{"translate": 0.12, "method": "mae", "encoder_arch": "vit", "encoder_fused_qkv": true, "encoder_width": 192, "encoder_positions": "sincos", "decoder_width": 256, "decoder_layers": 6, "max_precond_dim": 512, "batch_size": 256, "lr_schedule": "step"}
Rows from block 4 of the encoder, named by matrix and row number. Rows with one number belong to one attention dimension. Each number is 50 + 12 x the weight over its row's rms, rounded and kept within 0 to 99. All counts start at 0.
# v: attention query, key and value (stacked) (encoder.blocks.4.attn.qkv.weight, 576x192, the v third), inputs 0-191
# proj: attention output (encoder.blocks.4.attn.proj.weight, 192x192, transposed), outputs 0-191
v.103:55 27 55 82 40 64 42 42 62 51 32 45 71 58 61 55 46 54 38 42 49 42 35 49 55 40 59 36 56 40 47 56 56 53 57 59 61 57 73 30 53 53 51 32 50 31 37 51 70 50 33 39 58 52 41 44 46 47 30 13 34 36 56 44 40 47 44 55 41 40 60 51 44 58 26 53 54 61 31 43 67 58 56 60 55 59 49 31 60 46 54 63 43 25 45 33 47 61 60 49 58 57 34 56 55 45 24 62 56 44 50 47 56 62 45 84 68 55 58 28 54 38 61 39 53 32 72 52 34 40 50 33 59 34 43 40 34 76 68 48 70 55 22 68 48 66 41 65 39 41 64 42 44 50 40 25 48 56 51 57 66 61 38 60 43 56 63 60 49 70 54 43 49 68 50 43 48 59 50 47 34 56 48 61 47 51 49 42 40 36 68 45
proj.103:46 77 54 12 34 41 57 59 35 44 74 64 35 52 43 57 42 45 63 56 35 48 61 48 49 55 46 75 55 61 65 41 53 42 49 47 47 42 43 53 53 54 54 60 54 62 63 58 32 54 59 61 42 52 44 40 53 48 63 76 57 62 49 49 62 47 55 50 57 63 58 43 56 55 63 61 50 47 70 62 47 47 60 42 36 42 53 67 38 47 45 34 53 79 69 68 51 44 56 53 40 44 56 45 44 44 71 39 56 46 76 65 51 41 55 40 38 54 35 78 41 55 40 61 42 64 39 53 73 50 30 66 38 67 56 41 43 19 41 54 27 31 78 39 41 27 71 52 55 67 32 67 31 58 46 72 45 42 49 31 42 39 75 49 63 40 55 46 43 45 42 54 58 35 47 54 70 42 53 61 69 57 45 49 53 51 49 56 64 63 34 41
v.104:40 46 35 51 29 64 35 63 48 69 74 50 58 46 49 29 42 38 45 56 40 46 40 56 43 36 65 48 40 46 57 53 45 59 53 42 69 52 36 33 55 61 47 43 25 42 23 45 58 57 50 33 36 44 56 51 76 70 54 37 53 33 69 54 54 47 38 64 28 62 56 44 33 44 40 42 48 48 38 52 64 43 52 65 68 50 51 69 44 39 55 51 44 53 57 44 24 38 54 60 52 51 44 40 51 51 51 46 65 34 64 53 42 46 55 59 54 36 61 73 56 61 75 70 27 63 60 72 47 33 52 44 69 34 43 54 38 56 51 52 62 52 54 54 54 51 23 67 35 45 31 60 52 70 63 28 47 65 51 44 52 64 40 66 48 52 41 53 39 57 75 77 50 51 47 45 45 31 53 58 45 06 39 60 46 46 64 54 45 61 60 40
proj.104:68 37 65 44 49 34 72 47 44 38 46 57 40 42 64 72 48 61 44 32 50 58 46 51 47 54 29 49 52 46 28 49 56 49 31 54 26 45 56 64 26 49 54 63 63 56 60 53 45 42 59 65 54 48 46 39 26 25 42 42 46 44 21 60 51 50 76 51 58 37 38 52 87 66 62 51 60 47 69 47 48 57 51 28 46 43 46 43 50 60 40 51 63 63 64 43 53 42 51 32 41 43 50 68 39 42 39 68 45 57 51 64 38 53 50 41 40 65 29 14 36 47 21 42 48 46 31 44 61 67 37 57 38 57 54 51 60 38 45 38 43 41 43 56 47 61 75 29 39 43 39 41 48 34 43 65 41 26 55 47 51 42 52 36 61 51 33 62 48 43 38 36 47 67 63 49 54 55 42 63 54 81 64 52 56 56 40 50 46 43 40 34
v.105:49 65 77 43 29 55 48 62 65 53 52 58 35 62 55 58 48 65 64 33 46 72 49 61 57 60 49 25 42 48 50 54 71 39 54 35 59 55 38 48 77 45 65 64 45 61 49 56 30 62 62 41 63 51 66 41 39 52 58 41 34 48 27 58 48 41 37 62 68 56 53 69 31 58 25 55 46 45 71 68 59 50 38 34 46 46 61 51 35 58 60 55 34 63 53 74 42 14 61 43 61 53 40 49 57 61 41 46 48 49 56 44 51 55 59 63 66 59 49 66 42 54 64 27 65 65 46 43 42 58 49 73 38 53 46 50 35 39 50 74 45 38 42 58 58 44 47 43 44 54 42 40 70 58 49 50 47 24 57 70 35 39 58 56 30 29 60 57 67 43 59 53 52 62 74 68 59 47 41 70 49 57 47 44 36 49 35 46 39 45 53 23
proj.105:58 45 25 52 69 54 51 52 41 52 39 35 54 45 46 49 47 41 45 46 61 27 58 34 55 34 41 53 69 59 52 52 40 43 53 64 36 51 57 41 18 49 49 43 48 50 63 47 54 32 38 36 23 45 42 66 64 38 41 60 53 51 63 52 69 52 71 43 44 44 58 50 49 47 44 43 51 60 37 33 39 42 55 78 56 61 49 55 60 53 41 56 73 48 40 25 54 76 38 52 36 55 74 45 38 43 66 50 54 47 57 62 42 51 35 38 47 48 54 36 50 48 41 76 28 44 51 55 49 42 51 35 64 52 63 45 78 63 38 26 52 65 48 53 50 47 49 66 65 41 56 46 27 37 59 52 37 73 35 31 44 81 34 58 76 61 53 51 40 45 38 53 65 41 37 36 64 53 58 29 60 39 49 59 47 39 61 73 76 57 58 67
v.106:60 34 54 54 47 78 49 68 58 57 65 36 36 38 66 68 53 40 50 33 35 48 63 57 52 47 29 19 56 53 68 60 23 44 53 53 67 23 46 20 50 35 37 62 44 47 25 69 54 55 41 56 65 50 53 56 26 71 52 53 63 58 46 66 53 49 59 57 52 51 57 62 47 54 50 57 49 62 30 63 48 51 45 77 50 56 43 48 48 51 40 60 48 48 35 61 71 47 58 44 57 48 62 43 61 74 31 61 48 68 43 57 43 46 54 26 54 49 39 45 58 42 42 41 56 56 54 54 63 44 56 38 45 57 45 46 45 53 56 30 68 55 46 29 53 47 52 61 54 58 46 39 68 32 57 30 43 54 37 38 27 52 53 43 72 41 40 57 41 44 63 42 67 40 65 42 50 68 39 66 74 45 44 42 19 37 44 35 55 25 50 36
proj.106:49 82 51 48 47 27 40 31 46 41 41 58 56 59 28 32 55 53 57 62 58 54 48 60 50 48 65 58 53 42 50 37 89 54 61 38 38 67 45 61 33 59 55 32 68 60 72 39 49 42 63 55 34 60 44 43 70 28 42 57 32 39 61 41 62 49 45 45 49 51 46 50 32 45 46 52 57 49 59 47 42 23 64 40 47 53 57 69 46 39 63 38 49 50 60 33 30 54 42 60 34 54 30 38 41 26 58 46 52 42 56 42 53 59 46 69 61 49 60 54 38 44 64 61 42 37 38 38 48 55 51 47 57 52 53 53 63 46 71 61 34 40 65 57 45 58 53 42 52 43 63 55 30 59 59 55 48 58 71 59 59 47 58 55 32 46 44 47 46 56 37 63 22 66 17 52 34 37 57 29 24 51 69 60 74 62 48 63 50 76 54 56
v.107:64 64 46 53 56 46 31 60 46 24 74 49 73 39 73 57 46 33 55 37 58 43 42 51 65 52 54 67 42 38 64 69 36 68 56 53 35 58 73 51 60 37 53 43 56 56 63 35 79 57 49 57 41 59 41 48 41 50 46 43 56 51 37 56 23 46 62 47 57 55 45 45 63 59 53 61 43 60 54 78 47 58 39 62 53 74 49 20 45 41 47 46 49 59 52 58 24 59 25 49 25 54 36 56 59 41 37 59 65 52 68 58 59 53 40 56 30 48 50 51 78 38 32 54 67 67 55 22 47 50 55 56 54 35 60 58 64 46 54 50 56 37 38 71 49 46 52 30 42 69 63 57 34 52 22 66 53 53 57 37 37 73 42 45 51 68 52 59 64 51 55 50 45 48 42 53 43 63 65 54 65 53 59 43 58 64 61 29 51 49 64 57
proj.107:35 37 60 49 37 49 67 35 58 64 18 51 34 65 27 46 57 78 57 47 39 58 59 59 58 36 39 37 58 49 64 31 63 33 52 52 63 56 35 49 53 64 56 59 44 47 56 65 27 56 50 60 78 47 59 50 71 63 39 58 48 58 63 45 59 47 40 50 52 45 47 53 49 36 46 41 55 49 29 34 61 45 69 44 51 46 45 79 58 61 53 55 51 32 53 45 63 43 60 63 69 37 57 48 33 63 68 37 30 55 49 36 57 63 62 47 73 53 46 42 34 61 64 48 55 38 60 78 53 42 35 50 51 65 38 48 36 59 65 64 54 63 56 33 57 50 54 75 55 31 35 51 60 52 66 51 55 54 64 69 67 32 57 59 53 38 61 55 54 60 49 67 64 47 68 42 55 33 42 57 33 46 54 64 33 27 30 66 40 51 30 48
v.108:50 57 46 76 50 62 62 65 58 43 36 70 48 59 42 49 50 56 47 49 32 44 61 61 45 55 52 63 26 40 54 58 31 61 48 52 40 47 50 31 56 37 59 52 53 50 44 57 51 49 78 54 43 73 36 68 45 50 37 58 45 68 61 51 60 42 54 56 67 61 47 51 77 45 71 30 60 59 51 43 63 53 66 28 39 53 57 68 59 50 45 52 53 38 59 37 26 63 39 58 38 47 67 59 51 32 49 52 47 60 70 50 60 30 39 52 39 46 52 77 71 61 49 48 45 65 45 54 55 51 49 62 52 43 51 38 37 33 36 63 39 65 51 46 34 62 53 66 34 49 72 40 44 51 52 72 53 43 68 34 45 55 48 27 62 65 54 48 68 85 30 42 61 44 45 46 30 68 30 32 61 40 43 61 59 61 27 58 54 35 34 31
proj.108:48 46 46 20 49 45 36 42 56 46 63 46 69 43 42 58 43 40 50 53 63 59 32 44 51 49 56 31 77 53 59 38 71 52 57 50 49 55 40 68 50 57 50 51 56 51 58 46 36 55 27 43 72 34 70 28 43 52 55 53 71 25 44 53 49 66 41 42 37 36 64 54 29 44 48 63 35 51 42 61 44 47 21 76 47 47 47 41 47 50 52 56 43 68 56 59 71 47 51 42 57 46 58 42 62 83 41 58 51 50 40 55 53 89 68 50 61 46 45 36 37 48 55 42 55 40 71 54 51 61 46 33 55 74 51 51 62 78 57 49 59 35 59 44 64 40 30 39 54 46 43 57 39 40 36 31 62 47 43 78 57 49 49 61 40 33 46 47 43 26 70 61 34 62 39 62 60 40 75 61 49 59 55 39 52 50 63 45 37 51 59 61
v.109:36 51 54 60 46 40 39 53 51 47 43 41 47 66 56 59 31 39 43 26 43 60 78 42 47 59 83 83 40 30 38 54 48 49 51 52 37 66 39 54 79 53 55 46 66 52 58 61 54 41 59 73 59 43 50 62 63 54 47 62 36 58 53 34 43 50 40 63 37 45 58 42 69 57 65 61 46 60 45 57 34 56 37 52 70 53 38 33 63 29 74 32 69 41 42 53 51 39 58 51 67 66 67 37 43 40 47 54 52 45 44 53 51 45 55 50 41 46 65 54 67 49 68 44 59 75 48 56 52 52 39 42 34 32 76 58 30 38 55 42 52 56 38 42 51 53 49 52 51 49 64 48 46 69 36 47 50 63 41 57 41 55 72 85 56 70 40 57 58 75 48 51 42 69 40 58 34 54 64 67 30 44 57 59 69 64 61 48 63 46 40 43
proj.109:56 45 55 45 38 41 46 54 56 50 71 58 75 35 53 42 64 60 71 66 55 53 37 46 52 36 26 38 64 57 73 45 49 54 55 56 60 39 57 45 40 44 53 68 36 53 45 55 38 65 39 40 47 49 50 27 34 54 44 45 62 40 50 63 58 60 54 46 57 66 58 56 35 50 32 45 50 42 70 57 77 43 65 59 29 43 48 63 41 75 31 46 42 45 53 43 51 45 46 42 42 32 44 53 58 70 50 32 48 67 64 44 55 43 56 31 62 55 33 40 41 56 33 43 45 36 52 50 46 57 41 57 64 71 16 29 67 41 73 64 52 55 65 46 50 49 60 57 46 54 36 52 63 31 55 52 53 30 63 50 68 42 28 18 34 38 56 60 53 24 52 66 45 37 57 38 65 43 22 35 52 67 53 46 46 43 37 47 41 72 57 58
v.110:59 39 44 59 40 51 53 39 44 68 50 60 43 49 31 20 23 47 74 60 60 45 56 51 38 49 59 45 60 57 69 45 38 56 46 41 37 59 75 43 74 52 45 45 41 59 41 75 53 42 57 35 50 46 53 42 34 43 59 54 51 40 66 50 54 44 56 71 47 50 47 39 49 32 41 42 34 75 60 46 54 54 46 54 48 52 51 66 52 58 72 66 56 47 30 27 58 56 59 44 48 58 56 47 62 36 23 87 49 44 45 52 48 57 66 34 48 47 52 69 59 34 70 37 69 57 45 59 54 59 57 74 64 50 53 51 42 30 51 27 57 78 58 38 38 67 39 51 56 48 34 49 65 36 36 41 61 28 50 41 57 54 47 68 53 51 42 35 38 65 51 31 45 52 31 34 44 50 46 56 41 44 38 49 87 56 52 39 53 70 55 46
proj.110:44 60 70 27 49 40 43 60 63 28 63 41 56 51 63 77 78 53 54 36 40 45 47 49 53 53 40 54 44 42 35 43 56 25 69 51 60 41 21 57 27 66 52 54 55 50 52 26 63 74 32 67 46 58 45 43 70 42 45 45 60 57 24 42 44 36 49 35 47 58 61 55 44 55 49 56 65 24 50 61 51 58 65 50 41 43 47 30 51 40 25 28 51 69 69 70 40 45 34 64 50 48 52 39 44 35 63 14 64 50 59 48 47 49 50 55 66 57 56 40 45 70 42 55 35 40 52 31 48 47 46 39 52 54 44 60 45 73 49 70 44 34 37 67 52 36 68 44 55 47 73 56 43 47 65 56 40 53 57 65 54 48 50 30 48 49 51 52 51 45 46 64 56 59 61 66 56 64 49 46 58 47 60 46 20 48 52 44 45 26 45 52
v.111:62 34 52 41 40 55 42 44 64 55 29 62 55 45 58 64 56 63 55 42 45 61 45 42 40 51 49 12 46 64 64 66 19 56 61 40 66 48 77 41 57 41 54 56 53 48 54 58 53 43 49 37 09 49 67 66 64 50 46 80 25 43 61 79 64 58 69 61 56 51 68 55 68 47 63 21 47 45 69 47 57 46 37 51 44 41 47 63 38 43 41 61 55 54 43 59 40 37 55 51 57 24 59 47 57 56 67 52 45 52 66 41 39 59 45 57 49 69 27 54 53 40 62 36 47 42 69 46 53 28 48 37 40 53 52 57 67 62 51 50 42 47 40 34 61 48 67 39 50 40 54 66 63 51 74 30 59 53 42 45 65 37 40 45 63 42 39 61 69 57 51 63 44 54 54 44 65 55 38 69 46 39 50 47 50 55 36 41 40 46 37 31
proj.111:54 79 40 64 65 48 44 51 36 50 71 40 34 64 34 28 35 35 51 45 62 45 52 51 58 56 58 79 49 55 37 50 80 65 59 57 46 56 31 51 34 70 47 58 58 49 38 34 55 51 47 61 79 56 37 23 51 46 51 35 70 57 42 28 41 28 45 52 39 55 43 51 30 73 36 71 48 46 35 67 34 68 54 42 41 62 61 59 46 49 55 47 68 44 73 55 67 59 48 61 36 51 42 61 44 49 37 49 48 57 38 71 52 49 63 55 46 35 75 43 47 60 41 47 45 43 34 78 45 61 68 66 50 59 58 54 47 46 66 49 60 57 55 56 35 63 30 42 44 45 49 30 38 48 44 70 45 32 51 53 38 55 62 53 34 61 50 43 39 34 56 38 53 53 45 45 34 45 52 25 53 51 59 63 52 54 70 69 64 64 62 53
v.112:39 64 59 63 64 43 30 66 52 65 48 49 54 57 73 51 60 54 51 50 45 23 41 41 61 64 43 75 48 56 61 43 59 53 62 46 47 28 60 57 34 55 49 71 72 41 45 59 59 62 54 53 30 66 36 46 52 33 27 34 69 44 42 27 40 48 81 49 44 42 48 59 65 80 40 49 39 36 40 57 68 45 35 50 65 36 17 59 39 62 44 59 43 53 40 77 72 43 57 33 55 33 30 50 49 36 79 42 41 37 46 44 51 54 53 55 43 52 43 57 48 50 50 42 69 38 58 47 57 28 79 48 39 51 50 44 42 49 55 39 49 47 20 50 71 52 69 42 45 55 64 43 47 35 64 60 49 49 48 57 56 49 30 46 32 61 49 64 57 62 64 52 40 57 50 41 49 46 38 65 32 54 56 56 39 45 57 60 38 48 41 49
proj.112:53 35 52 51 43 45 69 45 50 32 65 55 58 49 38 32 43 45 57 63 55 60 68 63 40 42 56 44 51 56 39 57 41 59 29 71 60 76 43 57 74 71 62 35 42 60 66 47 47 48 46 62 75 36 71 52 42 78 61 54 43 60 65 69 45 55 41 51 61 64 48 43 39 49 49 67 67 41 45 44 45 60 70 47 32 54 73 49 70 53 42 39 44 34 68 35 32 62 41 71 46 53 53 67 46 62 39 61 62 76 50 67 64 34 44 54 63 58 60 49 60 57 39 57 30 58 51 60 41 59 29 59 76 48 56 60 54 41 38 65 46 43 68 39 39 38 45 73 53 53 23 56 48 73 56 49 53 57 59 45 45 42 66 62 68 42 56 42 65 41 45 47 52 41 40 59 50 49 69 45 62 57 56 47 58 39 39 30 58 71 73 44
v.113:37 33 50 63 59 62 47 65 49 54 34 37 34 56 58 55 61 67 52 49 51 45 47 55 45 38 56 42 72 59 47 77 46 50 42 40 49 36 37 30 69 58 44 50 53 49 42 62 85 59 34 53 45 37 62 61 41 36 51 49 42 44 54 50 47 72 53 34 59 38 53 76 48 57 50 64 38 47 64 60 67 55 46 49 38 33 33 47 54 50 45 52 55 48 50 32 49 47 46 59 45 43 58 70 33 62 50 70 43 84 46 56 53 51 43 47 57 50 65 38 40 40 49 40 54 69 37 70 63 62 51 55 42 48 66 44 41 44 30 33 47 58 41 26 52 42 52 55 56 81 79 20 69 50 54 56 36 56 43 62 34 28 55 45 57 32 60 60 52 48 47 53 87 57 89 45 57 67 51 47 49 43 41 51 42 49 45 48 53 31 49 36
proj.113:64 67 35 27 54 32 50 50 47 37 62 72 55 44 52 41 36 28 63 57 59 45 55 48 66 67 54 63 32 42 58 42 62 40 55 63 47 45 80 57 35 43 53 52 50 41 58 41 34 40 60 36 37 67 56 52 53 58 45 53 60 54 56 57 79 46 53 57 34 57 49 29 39 61 48 53 59 51 36 41 37 46 56 56 65 71 55 54 51 47 32 41 46 47 50 62 49 55 52 55 59 72 48 21 69 50 38 29 66 35 63 40 52 46 58 58 53 50 36 51 66 51 61 56 38 47 50 11 43 38 39 51 66 58 62 46 67 54 79 61 44 41 51 62 55 53 50 54 41 27 37 71 44 53 46 59 59 42 60 38 52 65 51 70 35 67 32 49 40 42 49 30 29 30 22 58 47 32 32 40 55 45 65 52 47 54 57 54 55 66 48 80
v.114:31 60 41 45 80 48 42 49 34 41 70 57 42 65 19 37 45 54 58 39 45 31 43 38 41 39 52 75 53 71 61 33 20 52 54 60 77 11 50 50 32 55 66 50 47 52 44 47 44 48 66 46 46 40 45 46 66 63 49 59 70 53 49 56 63 47 48 35 66 58 49 59 57 67 50 53 39 36 33 51 57 44 52 36 51 57 58 43 52 36 35 80 45 47 44 65 56 68 49 45 47 44 63 54 72 54 65 65 48 49 51 52 52 45 68 42 40 45 62 61 49 41 42 43 47 43 34 54 51 44 61 34 77 41 22 46 67 43 50 44 35 69 39 45 61 47 52 39 49 67 42 53 63 52 50 49 58 32 35 35 46 32 47 49 57 42 59 64 46 49 74 40 30 34 33 65 65 29 24 57 50 50 57 50 48 41 55 67 55 42 44 40
proj.114:64 37 59 71 20 40 59 54 64 51 47 44 44 38 79 54 58 54 35 82 47 65 66 69 54 56 34 48 44 44 33 80 81 66 36 36 37 87 50 64 68 54 49 58 59 48 57 54 62 73 49 58 50 63 61 50 21 43 48 33 43 41 33 57 44 59 47 65 45 47 46 33 49 45 57 52 65 45 62 43 34 58 65 59 58 49 33 64 42 74 46 38 52 57 71 34 44 27 43 60 59 53 38 72 37 57 39 53 65 53 44 47 45 59 24 49 63 49 44 48 61 63 44 58 49 48 57 62 49 58 48 68 35 53 62 60 36 40 49 57 64 48 54 49 48 49 61 47 43 39 50 50 43 54 58 61 56 78 57 51 61 53 54 50 56 60 34 38 57 45 37 40 58 70 60 37 30 53 64 52 44 38 38 56 49 56 49 23 47 61 55 42
v.115:39 63 43 49 60 59 46 53 45 33 51 61 55 65 45 42 43 35 37 61 42 41 45 62 49 53 33 74 47 47 44 55 70 46 55 47 43 69 29 59 47 36 52 43 45 53 47 58 41 55 57 41 35 54 46 45 34 57 39 50 43 50 50 46 35 41 49 44 82 28 38 69 62 43 57 51 54 50 42 53 47 48 48 42 66 46 44 05 48 30 49 53 39 68 57 58 58 43 43 30 14 55 50 40 63 48 58 64 26 39 37 43 54 73 14 52 62 33 73 54 45 33 30 54 53 51 47 38 38 66 53 54 41 49 54 45 50 33 61 37 46 51 44 67 41 41 52 63 58 64 56 59 49 48 61 60 43 60 52 45 63 77 40 48 35 38 55 73 59 51 55 49 52 69 36 71 22 41 60 36 56 46 32 44 31 47 34 57 48 25 43 48
proj.115:65 29 44 42 29 32 66 55 38 43 50 42 39 31 47 54 45 67 35 46 48 57 55 33 51 50 62 33 51 64 52 49 21 46 40 50 57 31 63 45 52 40 54 57 43 58 57 41 38 42 38 63 55 28 56 60 66 36 49 58 47 43 51 57 49 64 33 61 26 61 61 33 37 55 37 63 37 38 57 45 42 47 34 55 34 51 46 88 58 69 57 48 47 42 42 38 49 48 56 70 74 50 65 47 26 63 50 44 61 59 52 53 43 30 66 45 61 61 35 37 49 60 69 32 54 47 44 65 55 24 44 37 59 52 34 46 51 56 48 66 61 34 57 32 59 59 51 49 54 27 35 53 49 54 34 44 53 33 45 52 44 25 58 45 47 49 45 47 30 56 46 60 65 29 60 22 79 67 42 64 33 50 63 54 58 46 66 65 55 64 61 50
v.116:60 54 63 57 31 40 55 52 58 60 46 48 44 48 73 41 69 56 54 67 76 39 46 44 56 45 53 44 63 38 63 57 33 66 52 55 55 55 45 45 42 50 36 52 48 50 45 18 60 27 31 47 62 51 60 38 46 55 46 48 56 54 51 63 62 61 43 46 45 43 60 37 40 82 42 50 76 40 73 48 55 53 41 55 71 35 41 39 54 37 40 48 51 56 50 59 57 67 51 45 58 46 55 56 38 35 82 55 50 52 49 34 57 92 49 45 54 55 22 50 25 73 49 55 55 48 69 45 35 68 34 51 69 64 42 51 58 36 53 26 36 43 47 54 56 43 36 40 51 54 36 50 70 58 53 85 56 61 51 50 56 53 55 55 30 42 47 59 42 37 67 60 49 48 75 49 44 23 33 48 33 65 66 59 47 50 50 39 59 46 48 57
proj.116:55 50 47 59 69 56 53 53 47 50 48 57 54 49 44 52 35 44 45 39 36 69 58 54 56 45 51 54 44 55 35 58 70 25 55 42 62 44 66 51 57 44 51 47 49 47 65 65 43 56 75 49 50 36 46 64 56 43 47 48 41 47 40 41 42 46 42 33 47 57 52 70 58 24 59 54 22 48 23 53 48 36 59 29 33 69 51 53 45 46 45 51 52 45 45 33 52 36 61 50 22 60 47 44 63 54 28 56 51 61 54 73 43 09 40 41 51 47 68 42 81 34 37 59 47 60 41 61 65 26 66 45 30 30 56 50 36 75 35 88 56 51 44 42 49 55 53 69 48 47 60 50 37 35 48 28 37 48 61 46 40 45 57 37 66 63 64 36 65 63 34 29 60 51 42 64 54 75 49 65 69 51 47 46 51 54 44 49 55 55 50 48
v.117:46 38 29 45 56 44 50 41 41 54 46 41 26 57 52 42 65 41 49 55 43 46 54 64 42 72 67 46 43 52 49 72 55 40 63 43 50 70 54 56 24 49 59 33 55 47 58 56 45 31 51 46 63 26 68 26 60 51 50 40 62 27 59 48 35 67 34 55 39 47 66 60 68 33 57 59 62 56 73 33 29 46 33 62 55 42 49 31 53 52 64 56 56 60 53 64 37 36 37 36 29 55 59 46 44 61 62 44 63 42 65 23 50 37 53 37 32 24 57 62 37 29 73 53 58 44 50 56 47 66 36 53 37 57 55 47 43 33 50 45 50 58 38 62 49 61 29 56 52 66 52 54 51 62 58 47 24 55 44 67 52 59 43 62 53 43 29 71 51 53 51 43 83 58 36 67 45 43 56 66 50 38 51 47 58 32 46 38 61 62 33 67
proj.117:44 56 69 57 28 52 51 61 60 47 59 59 60 67 64 48 44 54 58 41 69 44 38 23 50 29 35 64 60 41 43 42 47 58 47 60 44 41 46 36 66 43 43 73 54 63 46 46 58 82 58 58 49 63 39 81 40 49 44 62 47 54 46 48 64 49 69 40 55 55 41 54 56 77 49 41 38 48 42 69 68 59 64 42 43 55 37 64 38 54 43 38 38 42 31 44 57 65 60 66 62 47 54 46 60 47 39 58 30 45 45 58 35 51 60 47 58 70 42 30 41 82 46 46 32 60 49 38 52 41 63 71 61 47 41 60 54 64 56 62 46 42 53 49 51 32 78 49 55 31 60 35 59 31 45 52 78 38 58 45 57 36 54 25 49 58 75 55 48 46 42 68 15 52 50 46 67 57 40 44 43 65 51 62 50 71 53 51 49 37 55 37
v.118:55 43 49 20 61 37 64 43 34 55 38 34 54 38 62 54 67 36 48 65 43 50 38 40 64 59 33 65 34 62 42 60 59 59 64 59 49 47 43 49 43 51 68 58 48 51 67 19 69 22 48 33 64 53 62 41 46 70 50 46 51 55 42 70 40 42 35 45 44 39 61 50 44 43 57 49 55 56 35 51 44 60 52 43 59 60 58 27 31 36 49 62 66 35 39 63 29 38 57 63 59 58 63 80 62 35 35 40 70 27 54 49 65 70 52 45 43 43 44 48 49 41 64 47 52 41 51 52 49 63 32 52 34 35 33 60 48 37 35 44 31 53 56 62 43 66 38 70 52 56 43 59 37 51 47 66 35 61 49 34 55 58 49 47 67 68 39 40 76 26 58 66 70 36 40 54 58 52 46 36 64 47 57 22 49 46 44 47 36 45 44 65
proj.118:42 67 38 72 47 53 43 57 62 48 59 63 43 61 33 48 38 66 48 40 59 48 56 62 51 36 64 49 64 25 57 34 47 48 48 53 50 61 62 47 58 46 17 46 64 55 44 71 32 76 57 71 44 43 41 83 59 37 48 51 52 55 51 35 53 74 65 42 41 54 51 63 65 49 42 43 42 39 50 57 50 57 48 57 52 54 46 63 69 58 55 38 27 65 53 25 63 56 47 45 34 44 53 19 51 59 71 61 26 63 45 41 46 49 49 37 54 46 60 56 52 61 43 59 50 67 59 51 53 39 46 72 57 64 71 54 46 61 67 58 68 57 49 40 53 28 59 40 38 55 65 34 49 39 51 39 62 34 45 60 47 29 52 53 22 36 52 72 44 86 38 42 30 50 65 47 43 32 56 49 42 49 26 52 57 64 42 46 48 56 49 47
v.119:26 69 51 57 45 37 58 39 35 48 26 63 42 58 41 57 53 43 52 40 68 59 42 55 33 71 43 60 44 57 29 50 17 25 44 46 51 57 40 55 30 43 58 40 63 60 48 49 56 54 50 54 44 40 67 60 46 43 26 53 39 70 43 43 49 52 62 62 39 56 35 51 84 42 57 30 51 33 57 43 35 41 68 59 38 37 58 40 34 48 44 66 49 39 35 59 36 57 35 58 52 51 55 58 62 51 50 16 51 33 43 57 58 43 35 43 50 32 50 46 56 62 65 49 46 60 29 60 66 24 38 46 63 50 58 42 58 43 52 60 56 40 42 56 52 61 47 56 64 44 36 37 53 32 45 46 59 81 22 49 76 50 52 39 67 61 49 50 61 70 58 62 66 34 57 57 65 32 46 51 53 22 51 44 60 35 54 57 45 56 48 46
proj.119:61 38 36 57 70 53 35 58 51 61 63 34 76 55 55 55 61 58 45 62 43 27 49 33 55 36 62 41 49 47 63 55 77 86 48 78 58 58 61 45 51 52 58 64 56 39 54 41 51 52 46 38 72 64 49 42 43 55 52 54 53 42 39 49 40 62 43 40 55 33 52 54 32 49 43 50 45 67 46 64 61 65 30 58 57 62 35 67 67 55 67 38 50 63 70 29 67 41 54 50 52 40 46 44 34 61 52 68 46 57 49 46 48 66 72 48 43 61 50 63 53 52 39 55 48 40 71 49 46 77 60 60 22 55 42 68 40 50 48 61 50 53 61 35 55 31 52 25 32 48 50 63 63 64 46 53 50 17 66 51 42 46 51 45 34 50 56 59 48 16 41 48 28 57 53 41 29 68 51 44 55 74 56 65 57 67 56 47 55 43 57 59
v.120:63 36 45 64 56 54 33 43 50 49 23 55 53 60 47 41 41 52 66 59 74 43 74 56 44 45 57 51 49 48 53 48 44 70 96 45 61 65 65 42 59 51 61 44 30 40 60 61 44 57 23 46 58 44 64 46 55 36 40 57 58 31 48 55 47 57 55 40 44 37 43 39 61 65 74 48 62 55 63 48 55 39 53 53 42 31 55 32 34 41 46 60 47 35 41 61 37 37 61 32 20 44 43 58 41 56 45 40 52 45 46 49 44 66 48 42 48 51 68 49 59 58 48 46 59 63 64 41 37 32 47 52 48 53 46 50 59 66 45 33 49 43 55 45 36 43 48 44 62 61 60 83 64 36 58 43 42 46 64 13 50 50 67 58 56 54 47 77 64 63 49 61 60 39 52 68 26 65 44 47 61 56 31 62 79 50 45 63 63 57 42 27
proj.120:42 45 62 44 56 46 71 47 51 49 76 52 53 42 63 61 46 52 23 48 35 59 20 53 61 45 60 64 44 64 50 59 38 30 28 51 41 36 48 51 48 53 42 59 55 56 46 40 61 70 85 65 62 52 53 66 57 54 51 55 35 62 54 46 55 65 49 59 57 51 59 60 52 44 35 61 29 44 18 55 54 56 42 38 46 81 41 70 59 56 42 36 54 63 45 46 53 66 56 71 68 56 57 48 51 58 54 60 45 53 59 46 51 35 61 55 51 50 48 42 56 36 47 49 49 39 44 75 52 53 53 46 51 60 49 59 48 37 74 69 57 52 49 51 71 59 61 53 40 34 45 27 54 65 41 38 51 53 49 80 39 47 33 39 37 38 55 27 37 48 54 39 45 42 32 23 70 30 50 51 47 42 73 38 40 50 67 31 19 55 63 72